From a checkpoint of a small image classifier.
Model: activation quick_gelu, patch size [8, 8], layers 12.
Data: trained on stained colorectal tissue patches (NCT-CRC-HE-100K), 45211 training examples, 42.2 epochs.
Rows from block 6, named by matrix and row number. Rows with one number belong to one attention dimension. Each number is 500 + 25 x the weight over its row's rms, rounded and kept within 0 to 999. All counts start at 0. Numbers have three digits each. After the name is the row's rms in percent of the matrix's.
# q: attention query (model.blocks.6.attn.q.weight, 128x160), inputs 54-107
# k: attention key (model.blocks.6.attn.k.weight, 128x160), inputs 54-107
q.16 107:492510475513458495511497486507526509487481499472442510517521521487469541531505447476452509449531534458504497493530508513505455502511504483515501541459511471475515
k.16 107:522463482497514503464474483507514533476456508518493533486505541490508514514472521522523498485500506507490517501477472533498533465482522487528492467523458467486514
q.17 104:518463525514479497503459539510540459513517518477538480468486520479492443512497483540541469500483502515468496522461466533523518492526526485472497490511482472481548
k.17 111:508505508516516543509532456436449461512501494500517491526521478509504474519541484520554488512494499503509509555522519457501492534477489516493445532453522544508456
q.18 117:513505445477435505516511500513502501481490495489470496497529527471467521514518443493446520432553544468473538479524506522506450522484485492510523543442520451488508
k.18 117:493454491507505498445496504515516536477467511503474534501509524502494505505453566527548489471466486487491481488469491532473552467490530486512470479538468506477515
q.19 072:493518439484443512465516518469504495505478502463550496506493520446494493514471469533520516474525532502464475519485531537527516507503535493493505530518479468491512
k.19 076:525514496552498462471518452488488500527528454498481487498483478553502476488528527529537480536482491507520471499498534444481509530533437517501476534521516506531528
q.20 081:501522521556504469482453452504470522503540483504498476546483505547517519476474535482498493533486494515470490493517521490457526512497518488458510490510496534492496
k.20 085:510481492470457486513447553518547500477460516504515489483494480470508502504548503493426481478523474487489504477525483538550451483504492491523492543521461493479480
q.21 091:462502465509494538487540510528477488467489531480521510468514506447482491515499451491460524475523540475509503486496490492499455505502500510512522570471500473501504
k.21 081:501502477505532488477512476496488533524507501510547499488475502535532472516460528520549463496460526510493508519515534480447523491494511536505491496521487498518503
q.22 097:493496505544489510521475523529517481515503499507528498475457503505528465486479524536521462509488503505489513501525459517492507513518523482483504514528520480504523
k.22 099:517482477493528511500522476476469458507511486454496479513532475517497497504495519495543490495525503514523529553510503485493479493494475516501479519470527563567442
q.23 097:526503475516422471518463485492483469494555512512506489510500532505495488481509455517502486489495550504470509479497480528516491538465498519450513515491519479509497
k.23 096:445492498492502520474491459448503471483456502484474546498545495482501494528496506452513508469492530497556504503442449467532498509490538501510460493486517518477497
q.24 093:490512538488551519477527521510528462512444551480504526485502482467502480500510527510548532503471501556529496502502502469481506522512519499540470514526502480480528
k.24 089:542550475538532521540547494496456481510562505476509495510492471546503488471492476489532471506493535495483498521532506492488521483513509529505497515478566523525490
q.25 119:510508440473457511534492501494496497484529530489481506502541526508460533504489433469489503459532532470468504503510497518531433491497478509486509537432499492482508
k.25 118:472462533481503490452488484502535526478460505493475536501504535498509487547472558512531493514478498491533508457486485505494515498497542491513468479522460481467513
q.26 105:453527561514568508480494522482521464525481522518530494476467467472547457490497556502530507518511478520534475498483481469515530486492537490508485472537479520512510
k.26 110:524560485513509518567525524494436462500566498497546454499509480497508488468519457505509479531506502485496487536525528499485481513508466514511496537477520498550485
q.27 100:503493481509433476493447504508509499506525508507501473502505532496485460507511482532538504479485532512461497510483466528553473519499464498457504509490521446492510
k.27 096:491479544515517501495537447486503492496476509487486520533528473509503491536493536503535527511508491529548505508485493448507484555495525545475463506473515535501475
q.28 100:466508542540497530520477559457529433541488524489538478483475478468501462486498467538513464505473525513469478510468465510531496508509545512474520495514513471494533
k.28 101:540526479523501509537536503463441482515512512476536474508503468498513489511506499497535488519528539517537517554502520453454504539494489518466486506460543560543479
q.29 092:486509483510485526523490525472544528462473502459458504520529501482473534522512444450442540499529510468495517506523504490510452491488495491534514556431512490481500
k.29 091:533466458473514506480478479480530525508476506474523539465484540500511489505485520518536517501488492479495521513455497502466535463485528470538514480514475473454503
q.30 123:517504431499449469517478460527495517479531467514486491508530527520482571479489494483483472471523532474473495497520522513498478479513488488496530496462495455492507
k.30 119:508447507494468471466465492514550535459462487509443553493503510503511531520475530494492521495503470487511511462481483515506507454501511471523507477526443497457521
q.31 078:490489545494524476479494491490505461513523478526507482473469506530504509468488545488510500525495483547468463525521516491493533527485466539478531448519516539494486
k.31 078:501521505478505487494456531529529504483500519534490499525482499486501534515548421476420480511525483484481510482520501514492474471528487490517519506486454479493483
q.32 105:505501552530538491523507512493495469526520506524519506466463474523566442494482546529555492551439519525523478519467498500482520508494494521470501465517500535483492
k.32 108:479533523460482503544541500478463479499512491501512490521523464475487489497538471457450502488536512497515498526537499466525464532547464521484482521463527534529474
q.33 123:512499439485468502519488502512489498481490490478499508496530523498430531554515452491486504451534520472494511486508502539522444499498492477484531549452493473488506
k.33 126:501444505499506495468490481497536531454465504489487546475500527519490520520478543502565504508476471502506503477485494524468530482511527482509472477507477488467535
q.34 079:479522499470544495477505496513527467534486569510515506459472502496542427514482513521522514525481487509515469507459482503470533448509523489514489475516487515523525
k.34 089:504547469504512487518527478474495474556541504458546474518491459531510468477466495499488498519496510514529492536511523494513459511526495507482461487511522521548478
q.35 089:485514496467506513485538519500478518505510527525508496558521453513489547516501490450471537474537497502517512485532523460501468495481509497522503508462508538540472
k.35 097:497480498502525498488486530544493496472479473512494519510458495496502492504471482492490456461479528465484463489482485536483529457510511486522542508529453501476495
q.36 120:475519526496574521494526543477520491525485538505510520506472470479539456497496515529512505527491468539535480489506499453482539515509521503522502478535497532514488
k.36 104:516525488506514520544546509475472477534550519497516455499504469523500491457516467508498475505489521489482494544500540500488491492481440505511509535486531502518490
q.37 098:521487544507549476537470502503506465545497481538512489488462475530533486470492534519518471534461473529516476494496469496475510492480495521486505456519510531518487
k.37 094:473549504483470476489489499507482497484516481530487478536513485503508494460515454471470538472520525451523508503511482478543460501512459492500496547478486503522482
q.38 102:514516489522529495530541466495496534487491469521446477521508480519512540489521511464465517513518465504532499504549527503455508487468497501514496489480502503512456
k.38 106:495503470488477498490449521522544504461519483516500514491513542475515547484489485498457531463498495475481498454495490538541503454551494457518538499517428465465530
q.39 106:532503447535466444503474461517516538488520449499459491522525535551490528510498500461505494472515474494475512473524513519491480493480483477495494533492500506481502
k.39 107:500472520477473488473463495530557530466442502515460538485499512467488537522498510484480517470485484534505532470465481548542512476503530463512512500501463496456498
q.40 103:497491448485456524504490507510488496504504531473497506483544522511455499507510426504485498450526536474464499472504474535542460508513476495474506546459507472497539
k.40 105:480455493478544503490514489485523484469460505493499541510508510515488506543493524531540520508472526514476528537485488473476527486482522494545474479493520508493501
q.41 073:499509455512497524481494519480450523507519487502489487491503466485465546483514508477507518499510476506471499501487473521518489495521490514510507439491493505476502
k.41 072:496504512491487490511501472535496533496499504505493515498480573460519502485522478477476512519494484472438485457512538519500524478491509507542512514524489438464501
q.42 107:468494577493566507496523497503511533507487483509515521492486448511552457470499563497520487527464484538515497514484501477469546496482522511496484459541497538492464
k.42 108:478560495490483518502530497516462490530546513488520454491492458485508508499528469506472509513511509490509484488517550488538447510522496523496514530509528482523503
q.43 088:483517425522483500479533538490494469490457553449505492505535526459473545526522471529489514487524517468483531480504489503512482492480512519473502544459475474481524
k.43 085:513506480520529551515508462488496499514500510479494507458495504516499473484483549521566427518474505506491510545500504508444522473508503503514500485493464520443501
q.44 087:524505528520532470523502499512493509537518486526503503487514488567511498442516537500507466547480481493489476505501470494459513517455473497468498476521479493541468
k.44 088:462508480498462492476501510512528481518483513531503477552529512487491505546512453470432492461558508470514511503512475511573467493508507503513557507478465486494484
q.45 111:475504555504554522484498520497521503526450517499515509496490461491539469507515562516496491533517460535532506503490488464486531499535546510517457476540521515502514
k.45 098:523524454521487527545514521474493457528556510477526460505517485516498496478498460499475469509501510504481494539516519511483483481520477493521496529471531525536459
q.46 098:542482480509471487496528457485523544462504464485475512525534511522443540507516492431469511484507490468480532476525508495474463494527489504528507506459486510480512
k.46 103:489434505499473499490460524556547528472469511517477530476478548482489529510490504509504520496491492492464497465510483531491545461511544474480484510527474445454517
q.47 087:466508467463502549487509511502546473461480537477531497496526492461491477485499447516510519466505514447531487498532531504495507515513522494496492530493506477483521
k.47 083:531477510537555500483532484436450504510514507505501502457478482510506497515480515518581493515460475519519500533555532487481508514494535507489463515523496513519484
q.48 094:477500513502491508475456546466510450534476530487536496467486495486522459482495527526535477499454514524484481514466452502521505512505541523459476494534498483489531
k.48 098:507496483513516515519524503442449486522533488462527471509549481514508471486509516521533498519512501512518523534515502462473492530492485513501474499450524577542480
q.49 108:471497521483528535502502550507494491511468528492573515475456487484537445501493497570532453500461485513505469501452487482516514537485532500496472497555491488490513
k.49 110:496534515505512514503558487479430481540538503469508466519521448518483463496505518491542503526505507519524505540514499459490481543497458526488480518463538551548478
q.50 085:464510483475493528461486549505528458485477482475541521482508518454519466479495465498526504448490543490509452511438526526520471513530506505518476501465491477503539
k.50 092:515500517486539518491518477461455502526523509486498475471479465516518474476494515524547503555490478513515499530506520490487528537515470536461476506511560554517494
q.51 110:486512460501467509509505483490502502463515513491465481502542519489461545517491478460430527450537514468493500507524509494510457505492487506500533550433501495491499
k.51 108:524465483496499505472483524512528511473475522512493528516507543513509514504429517511516506517495512497479516472469471518465544483493539463509504457532470472450533
q.52 101:512476475521439476512477497515476496490537482499498506484514518518448518505512451514519466463506501463477518460471477544524463497508458474442510515508517457484509
k.52 106:470451498488508512464477496504525507466455510489466550515548518472479500559504524461530504509491482519500509483474490531511500487508528467495495493495520513479496
q.53 095:508500516496565511470521517510520463500464533469530499502492488467546475483494526511523505516488474525493500514515479468489539503506553512533480492538484513506488
k.53 097:543541499529492484523540482491452474516558501503531470513502464516506503462525507501497487526484508478508467549532536495493511504510458521477504530492517492556507
q.54 076:516489515502542483506531540520520483533496516544527495492487481518513474484485583500508514514461535538481463481468497479489509507537533521483523475532497522514492
k.54 072:470538534499492526529482510531477458493511502472505504528540499554490511519501480463448467504541476514511476470544516490513465502529505477478487502465516529533451
q.55 099:474522529467525527459480538502489445497504534484567481466480473462515438492519513543534531488487532515511465512463484464522519505514514501489485507503516505512536
k.55 104:510520504524517517526532497483425476534528511483549474501482457483493470488498481515537482527495507519513509530501509444488471548513490557480479528474546529533486
q.56 115:535468483518453459505462490518502533511554470494458488489511546509495535517476495525500450465502510507468524478514495550484502491493483469468511509518480469457497
k.56 112:448486512498468467473451494499568523487455488472466542520515501509488487538503534493488525472528473488531513486478480496512515462496546478496481487499497497491524
q.57 088:539492498528502479519480502485477540504551467504490490466470509525488469499484461523512497488476524492472502516470498494505498511494472476475530490513548504539471
k.57 088:460485528464482524443489502510505533477461483537489541529512505485496488560496484463485482456527483506512528489524425479552483532513518521467500483471502510489486
q.58 117:507500434505450504521499450505501511479512470496463470498538516490464549525501469478472509453525514467480516481513515517529437488509478489493508545465488457493489
k.58 126:498451495496509483464475500515567507468473490499464517496509552510485528535454540506520518485491496494499500481479497513518543476492523471519483471542462481458508
q.59 098:498513530490572516485493471504497485520497479546505501504496471513555470481475542453555493559485444521524492523499523493486558482516508536521496461502501539481496
k.59 101:499523513478495494524506524497492514494519471514504465504491504495505509503494449494470492518536527472493511467527504489549460545508459521515504504495514482501488
q.60 099:490502539507588496474549455515492526484511478534510502497508494518522507474493550466495509540506477506517493488533529458474522475484513518507485461500482553509490
k.60 094:494546497515486482507492575554505500517514497530513471507463486475492521468502462530458490491503509487492482492569525529558471484508470496519537493516486462519549
q.61 116:502508457483443517498498494528503511489514512472475504513504524466450519520518430495474490462511536453485498478502491537522435506493474481487514529430523475489509
k.61 117:490456528494522519460496460490522513497484507493505532506543518510477498504455527493564517500469492498508498495467467474454540477485538478520473473535510496463530
q.62 092:536469491526453452507466487528496526496527459493480481518484516501477509509510491523505515490491493492460496509470513528501498496477445454472535499489490508490475
k.62 088:443463513473484462470481500502533534476446495500449548495502514479509473523525525491456525493505473507511501480487459500518474491466507493457484491497480496476501
q.63 081:567479518508510447507488481526473517525519488520485477496483499543541496474495561479487465518459456512519494493503528459484559494469510523464523427534489516485454
k.63 077:465482512504500495502469544521505479523508481518473518525538525497475489540510462447425505494522511480519501490487493534559490446485523457469544515512483471507489
q.64 112:515480490528493462484457546522498486505531523500499494474478499508503487492466506538511460508463457499460484522477487518511508475504494485488528477523478480498531
k.64 110:489520529479488513502471483481485487510481523518496473490537465478494495520550502489442531509532516532541475505510541485535492518505471491480488518469525545557480
q.65 086:477513471452507502511485460496506510461503465567504507487532493474457519519476498473496505488520518507532542503572495497501447502493472489509470541469531509521507
k.65 086:517496491527489457519508544516512451536566499452498490533461507524477481497484474529494473486476499484435518514467479509534512474502465494527485503514550487495493
q.66 090:482502522500469471475454460523504486526512536545486517528473531483499527499479490487503522485433470486460536496496450490509473509550509508473468471489463499446525
k.66 094:487537484522462504508489486514477488527537565439521476508472467513483492489516468487472516473547496510519490512526549508507535494493472482489502519493521524543518
q.67 090:475504540529490513523501554511517511519448491523475510540504486483500495514546479487486527503541500519523469454514481514507495534513505482490482483509500543533476
k.67 090:517473486455508501514470512502495509520528475557508487507485484487558507488455461484521472510451500472453515491511547536474489482514537506527548437478489488481527
q.68 090:528503495536493522522508569481473494536518506464502475475450480515528490496520515534501451504527500538495472531503534496472525505493491503523484483507494479546491
k.68 100:502459515455528506464524482491549536496477468549486532519537539509489520492495525471486478482498535497521523471474462499517469495495511520493500496490449483489532
q.69 105:520480475510510494504519480465468526510528485543512481475481511526524509501470475511504452501488478464436559557506513496455476510479479519540487482483516498467524
k.69 103:501522494532461491476470478490538482514505524449473487544515478503475497546531496503489539457524497545533489478498518490543540509516474463524498534480530522524473
q.70 111:447482526500506502502517507489549489470467494491521540518515497466501456490520495485469566511493531505525447470504467478549486524541511514454498514508496506515486
k.70 108:493493540477527511532528500502466502492517498539535457481446495507527493427463490522546467542473526497450499536517485492500478488529523535476538476504510467484520
q.71 107:539518499491540498519494480544496500480536456525494479491511490534528515473478506495474476521517497493492495539565513493464474483445479533548500511481485528502520
k.71 095:526491510551483481477476494487534500521509462466460525513531497520464500529501511457477480475507467496486496486508479500502514500521492499517490514486512512479508
q.72 116:504490505502497502494506482486492503472468475471478514530522476481496483506538507476525570484546548537534479478510502501517517517527520482493485497510509504522472
k.72 107:544480481462522489518535500526505508492485483533508494460503518531521514472474496507526469522467513468476549506510493525467496486494548520521526491506490452482527
q.73 087:532498455485502511512540489528474496493541501530525489513493526509502499488473529499498469532475491482487502509496548483472537495450534509518517474509489489490503
k.73 083:484505500527514508500503469468550487489462481457465505531514474476483488542519540493518526500510493519565469507488456480510503479499475493483469500468548521508465
q.74 090:528502506522476520477504555491495466504478500497516514444469495512505465513474497523523475511452532464492486528440488529482545479491517508517514478513498464451504
k.74 090:500529510493512512504509433476487533493487494514514533475515489505506502498542535496501520538485518494518512480501501477498533543495471502496475471487540548532482
q.75 112:472513483484521479471494491512514521473523491548504507480490529512524506502454486508518461481466491447485532511519483532497468505490498519499511488489506486454535
k.75 114:480489507555461487502472513530520487533537511443493483532499470502461483493542521487478531477500490544516430496500507480516529500494445487488488523510529533529493
q.76 109:490493519474492535499525470484525494510467495474493505507526497476491506479544525479500560463558528508533492483506502497493490503502519482478461510513524549513476
k.76 104:494493481496497491515499529526491517461481507504514517458491537526501493472480518515555469527471506486470506502487483516463495481494549518519511471506478443458532
q.77 098:465520513509486509521541473479516497461458444511507526488511455486472474522504494499498543493544544508558504470525485497509487513517495508475480541483529526543461
k.77 099:488482500500489497528515503495522505485497475522508501477469537520527519452472499508552474520478503440452551507496459522486479483496513535524513472530507438467548
q.78 082:524515531520471503480496535487523480535477510426489548493476548462500480531544494515532500490480545531509480489470483527534535486523493482497518477502477484515511
k.78 083:473468527439503515483530504491511532453465529538532528495503522485509463481517483515495526512484533509528470463508520482454498513456511521491515473529487507498506
q.79 127:488528509510483506490529517471508510514499513489479501511510468458461476513563492486500539496544529552530487494494497476502521511521482497499463516498512523536468
k.79 132:516472468437517507495540512515524513484470497542502509476504530504515521471473487521503486535466495466468525499494504527489461488471546512512498469502471464464504
q.80 096:475493506539489484491500502521528496518455523469514549473485528499496491530495542493495528509497525524506457504458497509511527498541511488502496465502499503485493
k.80 088:518524500461522525533510484490482502466482506533508483460496488474542490486497497515507491529498543512512529521524548484483475494468526520483503475500461496498479
q.81 108:509481491463541498531532470511498533458530481549475480522502486504485516457502469497518498520497488498512539505548515489510485506453488501487479508473494525516483
k.81 102:534469489533479473495491528510485478540521506483496502513507536552451505496492487505513469497481464468460530522462456508525495483506497468494516508498509485473510
q.82 098:502485479477519472484486433502500493482512474581528494496539514528520512498464479484537485513496484427483535490542480513496457507476508506527485508472492497481491
k.82 104:502543503569483519511482511523471486531536498445506482527488489538476469494528490530514506470518493533487479526476480510530528513533472482504481505504513525472497
q.83 098:502517519524515511510513499495500473510455516444505500532466521501482499482553516486473572493524512546521478467468526479504504496512536476471474496538519522514482
k.83 103:502490467503524495512499486503513523472470484548498508445511514473535527481474485514495468490484522465496532487510506488474479453485516509522521488495456465461521
q.84 091:475524528487495531510503483524522496520503502478504504511497475494514485506518525475443561474512522516515472468426449525522494497542533496468485521529524485503510
k.84 088:491459493463556512511511501524470531501521521516520465486461521468551476451481469489498484509493489468495489492505500505467477495486514520537507499492468495488533
q.85 104:484525511528486451478463524505515479544546518507488498498458501485509477508498490517500476487463466524483521489459500513498522518523480495467546504516483478483538
k.85 110:484503504462490538510492508479477470513528533491513458501504462470508518504521466470471526542534529536514488520521498486525511506495454524509488528481501548530453
q.86 084:516495501542482543517523553489472512496467481513495497499479496537523500498539480511518507498528511470521490495540537509450509508468501498528456500509488501547469
k.86 090:505491503495508491501491478478528488510505518567493532507514531518496493506449498459486463479519445479488535511496460524511494484505537468533502501506466447486540
q.87 091:537481477482521541520499514485481520459487461519463502484533504521507534501487472500534514510520490468538521500549534525481492461466499505528483510468490488527462
k.87 092:515482514540502469511487500503533478500518463512480499482501504547465512503494532506523482488478472495482514528461450521516540479483512496511501493507496476445535
q.88 101:498528548511494514497527500467515514520452497488508500522494484496508481498534522488495547488524509542543484494512481486506483521519518508472475480520517523514476
k.88 107:520470493448510509497536483495496520492497493531498478473488528506523495468456474521494487503494533451447562515509521497479471481484527531540518466509458479445522
q.89 087:469500528510476490493476475485524475513443526499526536501471521495477486521484502470498517466499521525522533511484461492506498521521529491492479480479498479489540
k.89 084:518512459511504503495512473543457531469502520488509503449491481503512511465511460522515514498506508508502509512517574468466509483481504493495503488522496475516530
q.90 081:511483523528504505504486463501511477536495505496499469543480485479481471492533515486498506492483476525463495485476481487517484509554505495496503504508508499480531
k.90 083:506497497485528547513496486514497524513482535473521500485482482457504525493502468517481486499485510479494477491536542493516497519488502507491496515476497504543537
q.91 120:542500472536505462483472528558496482530528535502497496488471530527502501479477504537507441511462490484478477518482487535507504477502496505502520492525476479474541
k.91 114:483512511520503502519507508484505489508504514486528510514516452483489495521521532467467521512525522515565451506527515473505503512528477489494484513492512562539480
q.92 101:501488489533454511487474571499490481522501534492494500479461513536506489494503476559496447484462490514460464537458500547502522490519467487506499506551482471537510
k.92 095:527522513460528548519504497490511517494486515542512491511513481429523517507527508513477536508544530520527465501542528520495515527503486494485498499450512532566467
q.93 088:545512487543469503486466579490489502531490506458480499467503481532512461505476495535511469523493499517502504535472526529486560448488488482514535490506491499523489
k.93 086:492521531454504496508513479457517508486468518528486514519531485476491489540526510488495526535494516502519514482480487510539528514485510482500485487481498541535463
q.94 110:506493485517519459473460511543500467517520531502507479494479515512505486483469495507501463480471481481439497499468500530519528460487499486510537494526490490446534
k.94 108:480502521526505503515490484490493491518526505486526498501512430459484511543521506478467550477529518518566468490532543465503501536519471476465479527482504554530471
q.95 098:528537492514511516464469515507504510523470522432491533500493532484520494511529525511493542475514526509526464449435511526551523481508515497507516521543511494521478
k.95 100:457482507469532509524497526477529505492459511531505507474494481480502494484472527480489481501485533508515486475488515498464492491482538525469508474487488505507512
q.96 098:496498517514516492519468532512492498498473524472505503520510484488470473492504510513481556508538534530532468480492482538510503495508509471496507529521504511557444
k.96 086:516478505477522501498522519480477530523499476567526525471494481500522500480450489499513453538430520503486516492472499494471475504506554551489511464508492480442517
q.97 104:518500468506498493516512470479500529455519497557496484515503507533497501505495515494504475503488453491503535532580502487454479517452495494538471480500516524474501
k.97 097:529525469523455489476475491497507474490495511461499498528507516518493513506482539508500517448519468512482532512498508518509477506490510478521463519472500445483485
q.98 110:485510535494490493489493488476521471509471501451509528487510527480457488510546493493491555500527528533516489480462474507525497506561495483469493514518496503538484
k.98 100:499500505455521500508525530513489517465482487533505487462497519518540505476460501517509465545471528465491506489524512492484498476477538545480511469496485476481515
q.99 110:509473498498540507487503489513502522481529496539508500500492513513536486497464487509504454509452474466498518530516512518486492501465504522510495496474494481471503
k.99 112:497533522538474471469484479465503476530505498469490502515500471493485471514533498489475561497528477520527486504486491482528523529475468473499457517518557519514475
q.100 097:515504483488539520559527510475472528471498487501456487502526491515526509499517512513520503504525511509527520530560540516457484488463502491538477508462499523530470
k.100 097:512470494526496468495492523489516515488487464499494509538493546538465532521487503499537471492464475490486517515489450510501503487517532503515536489519517503455484
q.101 099:505504476472483502518518521543488497512511525541527503476470530521533510485436482525508451521480513450485503518508533542484528484459508513491525466526492495491502
k.101 097:512508499537503478508511481472517457545491491480511543503528468496497481484530547512508496523530493547534475526490446478527507520533462490463486499483521527523490
q.102 097:487500493524503497469477532522504488555471539445507522489491521474494492510493520499507494496470519501503483487428484518547519509529510520459541498534494441462520
k.102 095:488493528482513549524486510479485500468486548530521500457463488442536491488529491509470519524522554535506487495499512514530526511477501505464494485487483527551509
q.103 094:517496493526513478478475494522517493526484500516505489510486492523492460498498504522529488488460431529475507529455489491494489470524486492496499466502513508438505
k.103 094:524534493473450518506504465508500507511505499480489471502527457451473482523520496480471548483512520502530473469522541458526497542495472492489470542501536498544484
q.104 117:509491492482509466496478520512517505493522479520520487473489511522514516488449493530503445497451464465471505494487500523492489489492495519519530489517495488477534
k.104 121:486515525546493494498462517483495488523514525469508488551494478480472493513538518486501542493509496539540465502510498480516536515515452465463493533491519560542497
q.105 081:506484448454559472493511475505499530478522487550497493497509485474510549481453501476506496524490482445527490484524501511477506485483516492516499521507495533494458
k.105 086:529521493564513493469497468466510484533500484477501519540514506557472490505520510521506500514474467510465497526495478510505476508503494504470481520514554508490504
q.106 096:453510554493512494516517474518531509511491451507520505511495508474488474489522505471476529495517521530545501458487449479536479534546482498484494485524515504496481
k.106 094:496467481486515509535546462516493479508525484550514476490481518508528496435454502492517453489463500489472513496529501503499465495511496536485538481504467479465524
q.107 103:488514515506502534524536480458493537522456508486495492506542493486514509479523513471468528512529526509533494474539521485492500505475494492516471509487525515528471
k.107 099:494473484484537475490524510503496496503478491526499509493490532522525514511456527531521476516457504490469549519483476513479484497512561528523520484513464450436525
q.108 097:537509471501532493492488494533465479478505506514519498514498517521494522468480496504521451488469473438476478484499518495506484490454497516541533517465487483501507
k.108 094:511540521572479488493474527491539502507496493473486510509519488493484508525537527497469523466513484509535463507495457500533508495552486492513490531478520537546480
q.109 122:477513514499508515521528501464494524480460514497491486503510470467484496510528491464501544507535516532537494512547523486504488508474504516500457514480541525532486
k.109 119:527470518499502474477519523503478520503488479513514505491487549514516512482458488533562469534469484471453534507508483542493490486497537522529528490542475446429502
q.110 087:484516473465522504481492472513507512510517477544498519502531489517506522508440487505497461469495491467498526511518472517515462496457486467504520555472517498478503
k.110 089:485506513548473497486477534498483477515562501429490499527505484489446484540517512479501494491510489531509460511490505495507532508513466486481477523497543542517490
q.111 110:488510513491490504489524491494503502530475489465493495517509472478487481516543542464508542493532526551512497505497493486494507522531495474479466508504513510533476
k.111 110:515481453455487501476520466509505531475473506550522501478482510527519509486466483514508465491508501461454551500489518509479457498470538511523533470503495467485508
q.112 082:487507501501501489525508474459498531516475464473478512495546493521491477500550537497512540532503534521516517554512509506490486508525511494542470512473504524523501
k.112 082:509471487500503462487517481495520483461463514489480506473475542531533486495471504474526503526482504488476491482493549503456501489433520528503486484527495443484498
q.113 091:520510495507497491460464559549524475508476517483500497494480502513496475524489509530507485495471526489472492517444474499497532499502508524488540479508494480516498
k.113 093:478535516509524509538509496480503514487488472523516502520521494486503481512538534475496535540476535516537453472510500487531509524527499517481469483462511528522470
q.114 111:497513509524478507505497530460487518512501505458485501514511499491510513511571516502500554510518518530519460492505507473513503515500503499486513512514515501559468
k.114 116:515482493428504500484535519503495532483491473553490498490504535488525521474454484478519489524476501456470548478503493528491479469491532511539536470499486455467503
q.115 093:503499522507514468465461464554512482539496535529490502505473531497494508470477505474471481517471477507470488491457477520491523479535495501475529479530510500438544
k.115 093:492517476516488514519506484513472478499518525464519499516531449498501497520531480514451531464543470502531488517530527479512506491517482473485492558468534539524496
q.116 097:477497530470504511503546470460514519477481464533508525495523478458466498530529502474497527509513522494520536496569501471503478532510498512478493506502511514478491
k.116 093:490487480503446500469514514496492491463536518505514480487474500527519505470515490539547473511471485493442518502482504507493500469444508466514531482527487426463530
q.117 128:488515534486491518500535501478503493509478463484500512520511481475457485515547528473481541494563504547533484503484488485498499519523516511497461510509525514529470
k.117 128:507502490456513502480523498518505529469475501540504528472496529483508505480461478503518470513478514457461546482501508509497485479485538530500492462515500445457508
q.118 082:499503482482541489463472469518522501487526485519531494504501496531509519526455478459498496508480517426459477483509508501479497498484522484486522502476495488474562
k.118 087:496537541535468498506514545498487479521533469442513517534519483515470477511543504489470500486521508533522476484510497491539509507527491482455456531484521550543485
q.119 122:516501519518501501506512508481512509535474522441515486506515519493471474521555548487471557507534524546510484480478507465510506489551491477489493513522512508529480
k.119 125:493490501440497524510524493500509541457478474550515476464501512495532514489481495513505478535498523470487547500497486522473458490492535538513522472486490457462501
q.120 092:503512510496464482503493467491515484539494509495502499525515504494466500498533505480486526487524537533495500475465499466554475508554495497494504504495497516514501
k.120 094:502465458485506521494490515539506501477516552521510484481469494502499511506473499505500515517500493495527516448541497506467483504479524477506515470482456488466525
q.121 092:466520515485495485463470470528525495526507479523509491508522514502483492475504494493488512508487490456468496456507444503527490502568503514442518495508530518424547
k.121 094:494527526512476516539492505518427480518541516435531474517466451471486487485516498502478513528519497494509471498533531464494495484486449502505501538492541547487498
q.122 105:497490522506502497501501461519515496506487502465500498493515501471474502507551512471476536504549554528530467458485496495526481504504499509458521536499520497510440
k.122 105:497494513490518505511511534511478488503498458545516514479508507521509500458454520496549450533447496489506508481487475507472498500489553517505529503521480471464522
q.123 121:525487502511503473500472522503488509488541501535499495491448525515517501492460489531496427505454456497459525513514488520491497480498488484530513470523468475465526
k.123 114:516523494513480513499483480462503470542525522481495480524529451472485481518545507490448535475543499515531496475506489484528510510519456495487501551478516555545481
q.124 114:518515528503509518505518527477501486541493509446480499506487488478504500496571516488466543509528510525538466480483499505518509492537518479481494517514528498551492
k.124 113:523484486446514517518498515507498516490479507535513541470512537494519508497440493499508481525485509485480526496512521512474466476499544551512525466497455456474511
q.125 109:509500501484484505506524503455502510496473495483498524502541490444503490509551502468515560483542543517532490486523511492509490517507509491477471507485536519544463
k.125 110:525503476466488499486525512518484514495488494537508484501513536516520499475446494506537491502466493462454532515492490535463478503494538523508522475509484453441511
q.126 106:496504508493493504496498539486510501525468509431490545523501451473493492498536517500477529500515533529541457481465498503551521471534502479502509528527503494540484
k.126 104:491491524468532510498537513501485496472476493551541514464494540495547525477475504504490479516475541476471527474474492485441472504489555541513532489498474491490509
q.127 089:512466504486501493506500484464507544495558464563501482509522492515515541518472476477502478496523490470473553497549494499464472487491494536512468478486487514498539
k.127 093:524530489541437507497487517537504502539495517440494483505500530500461523508506477490485512466505467526478494512512520490557500520474451450522497524500496488506501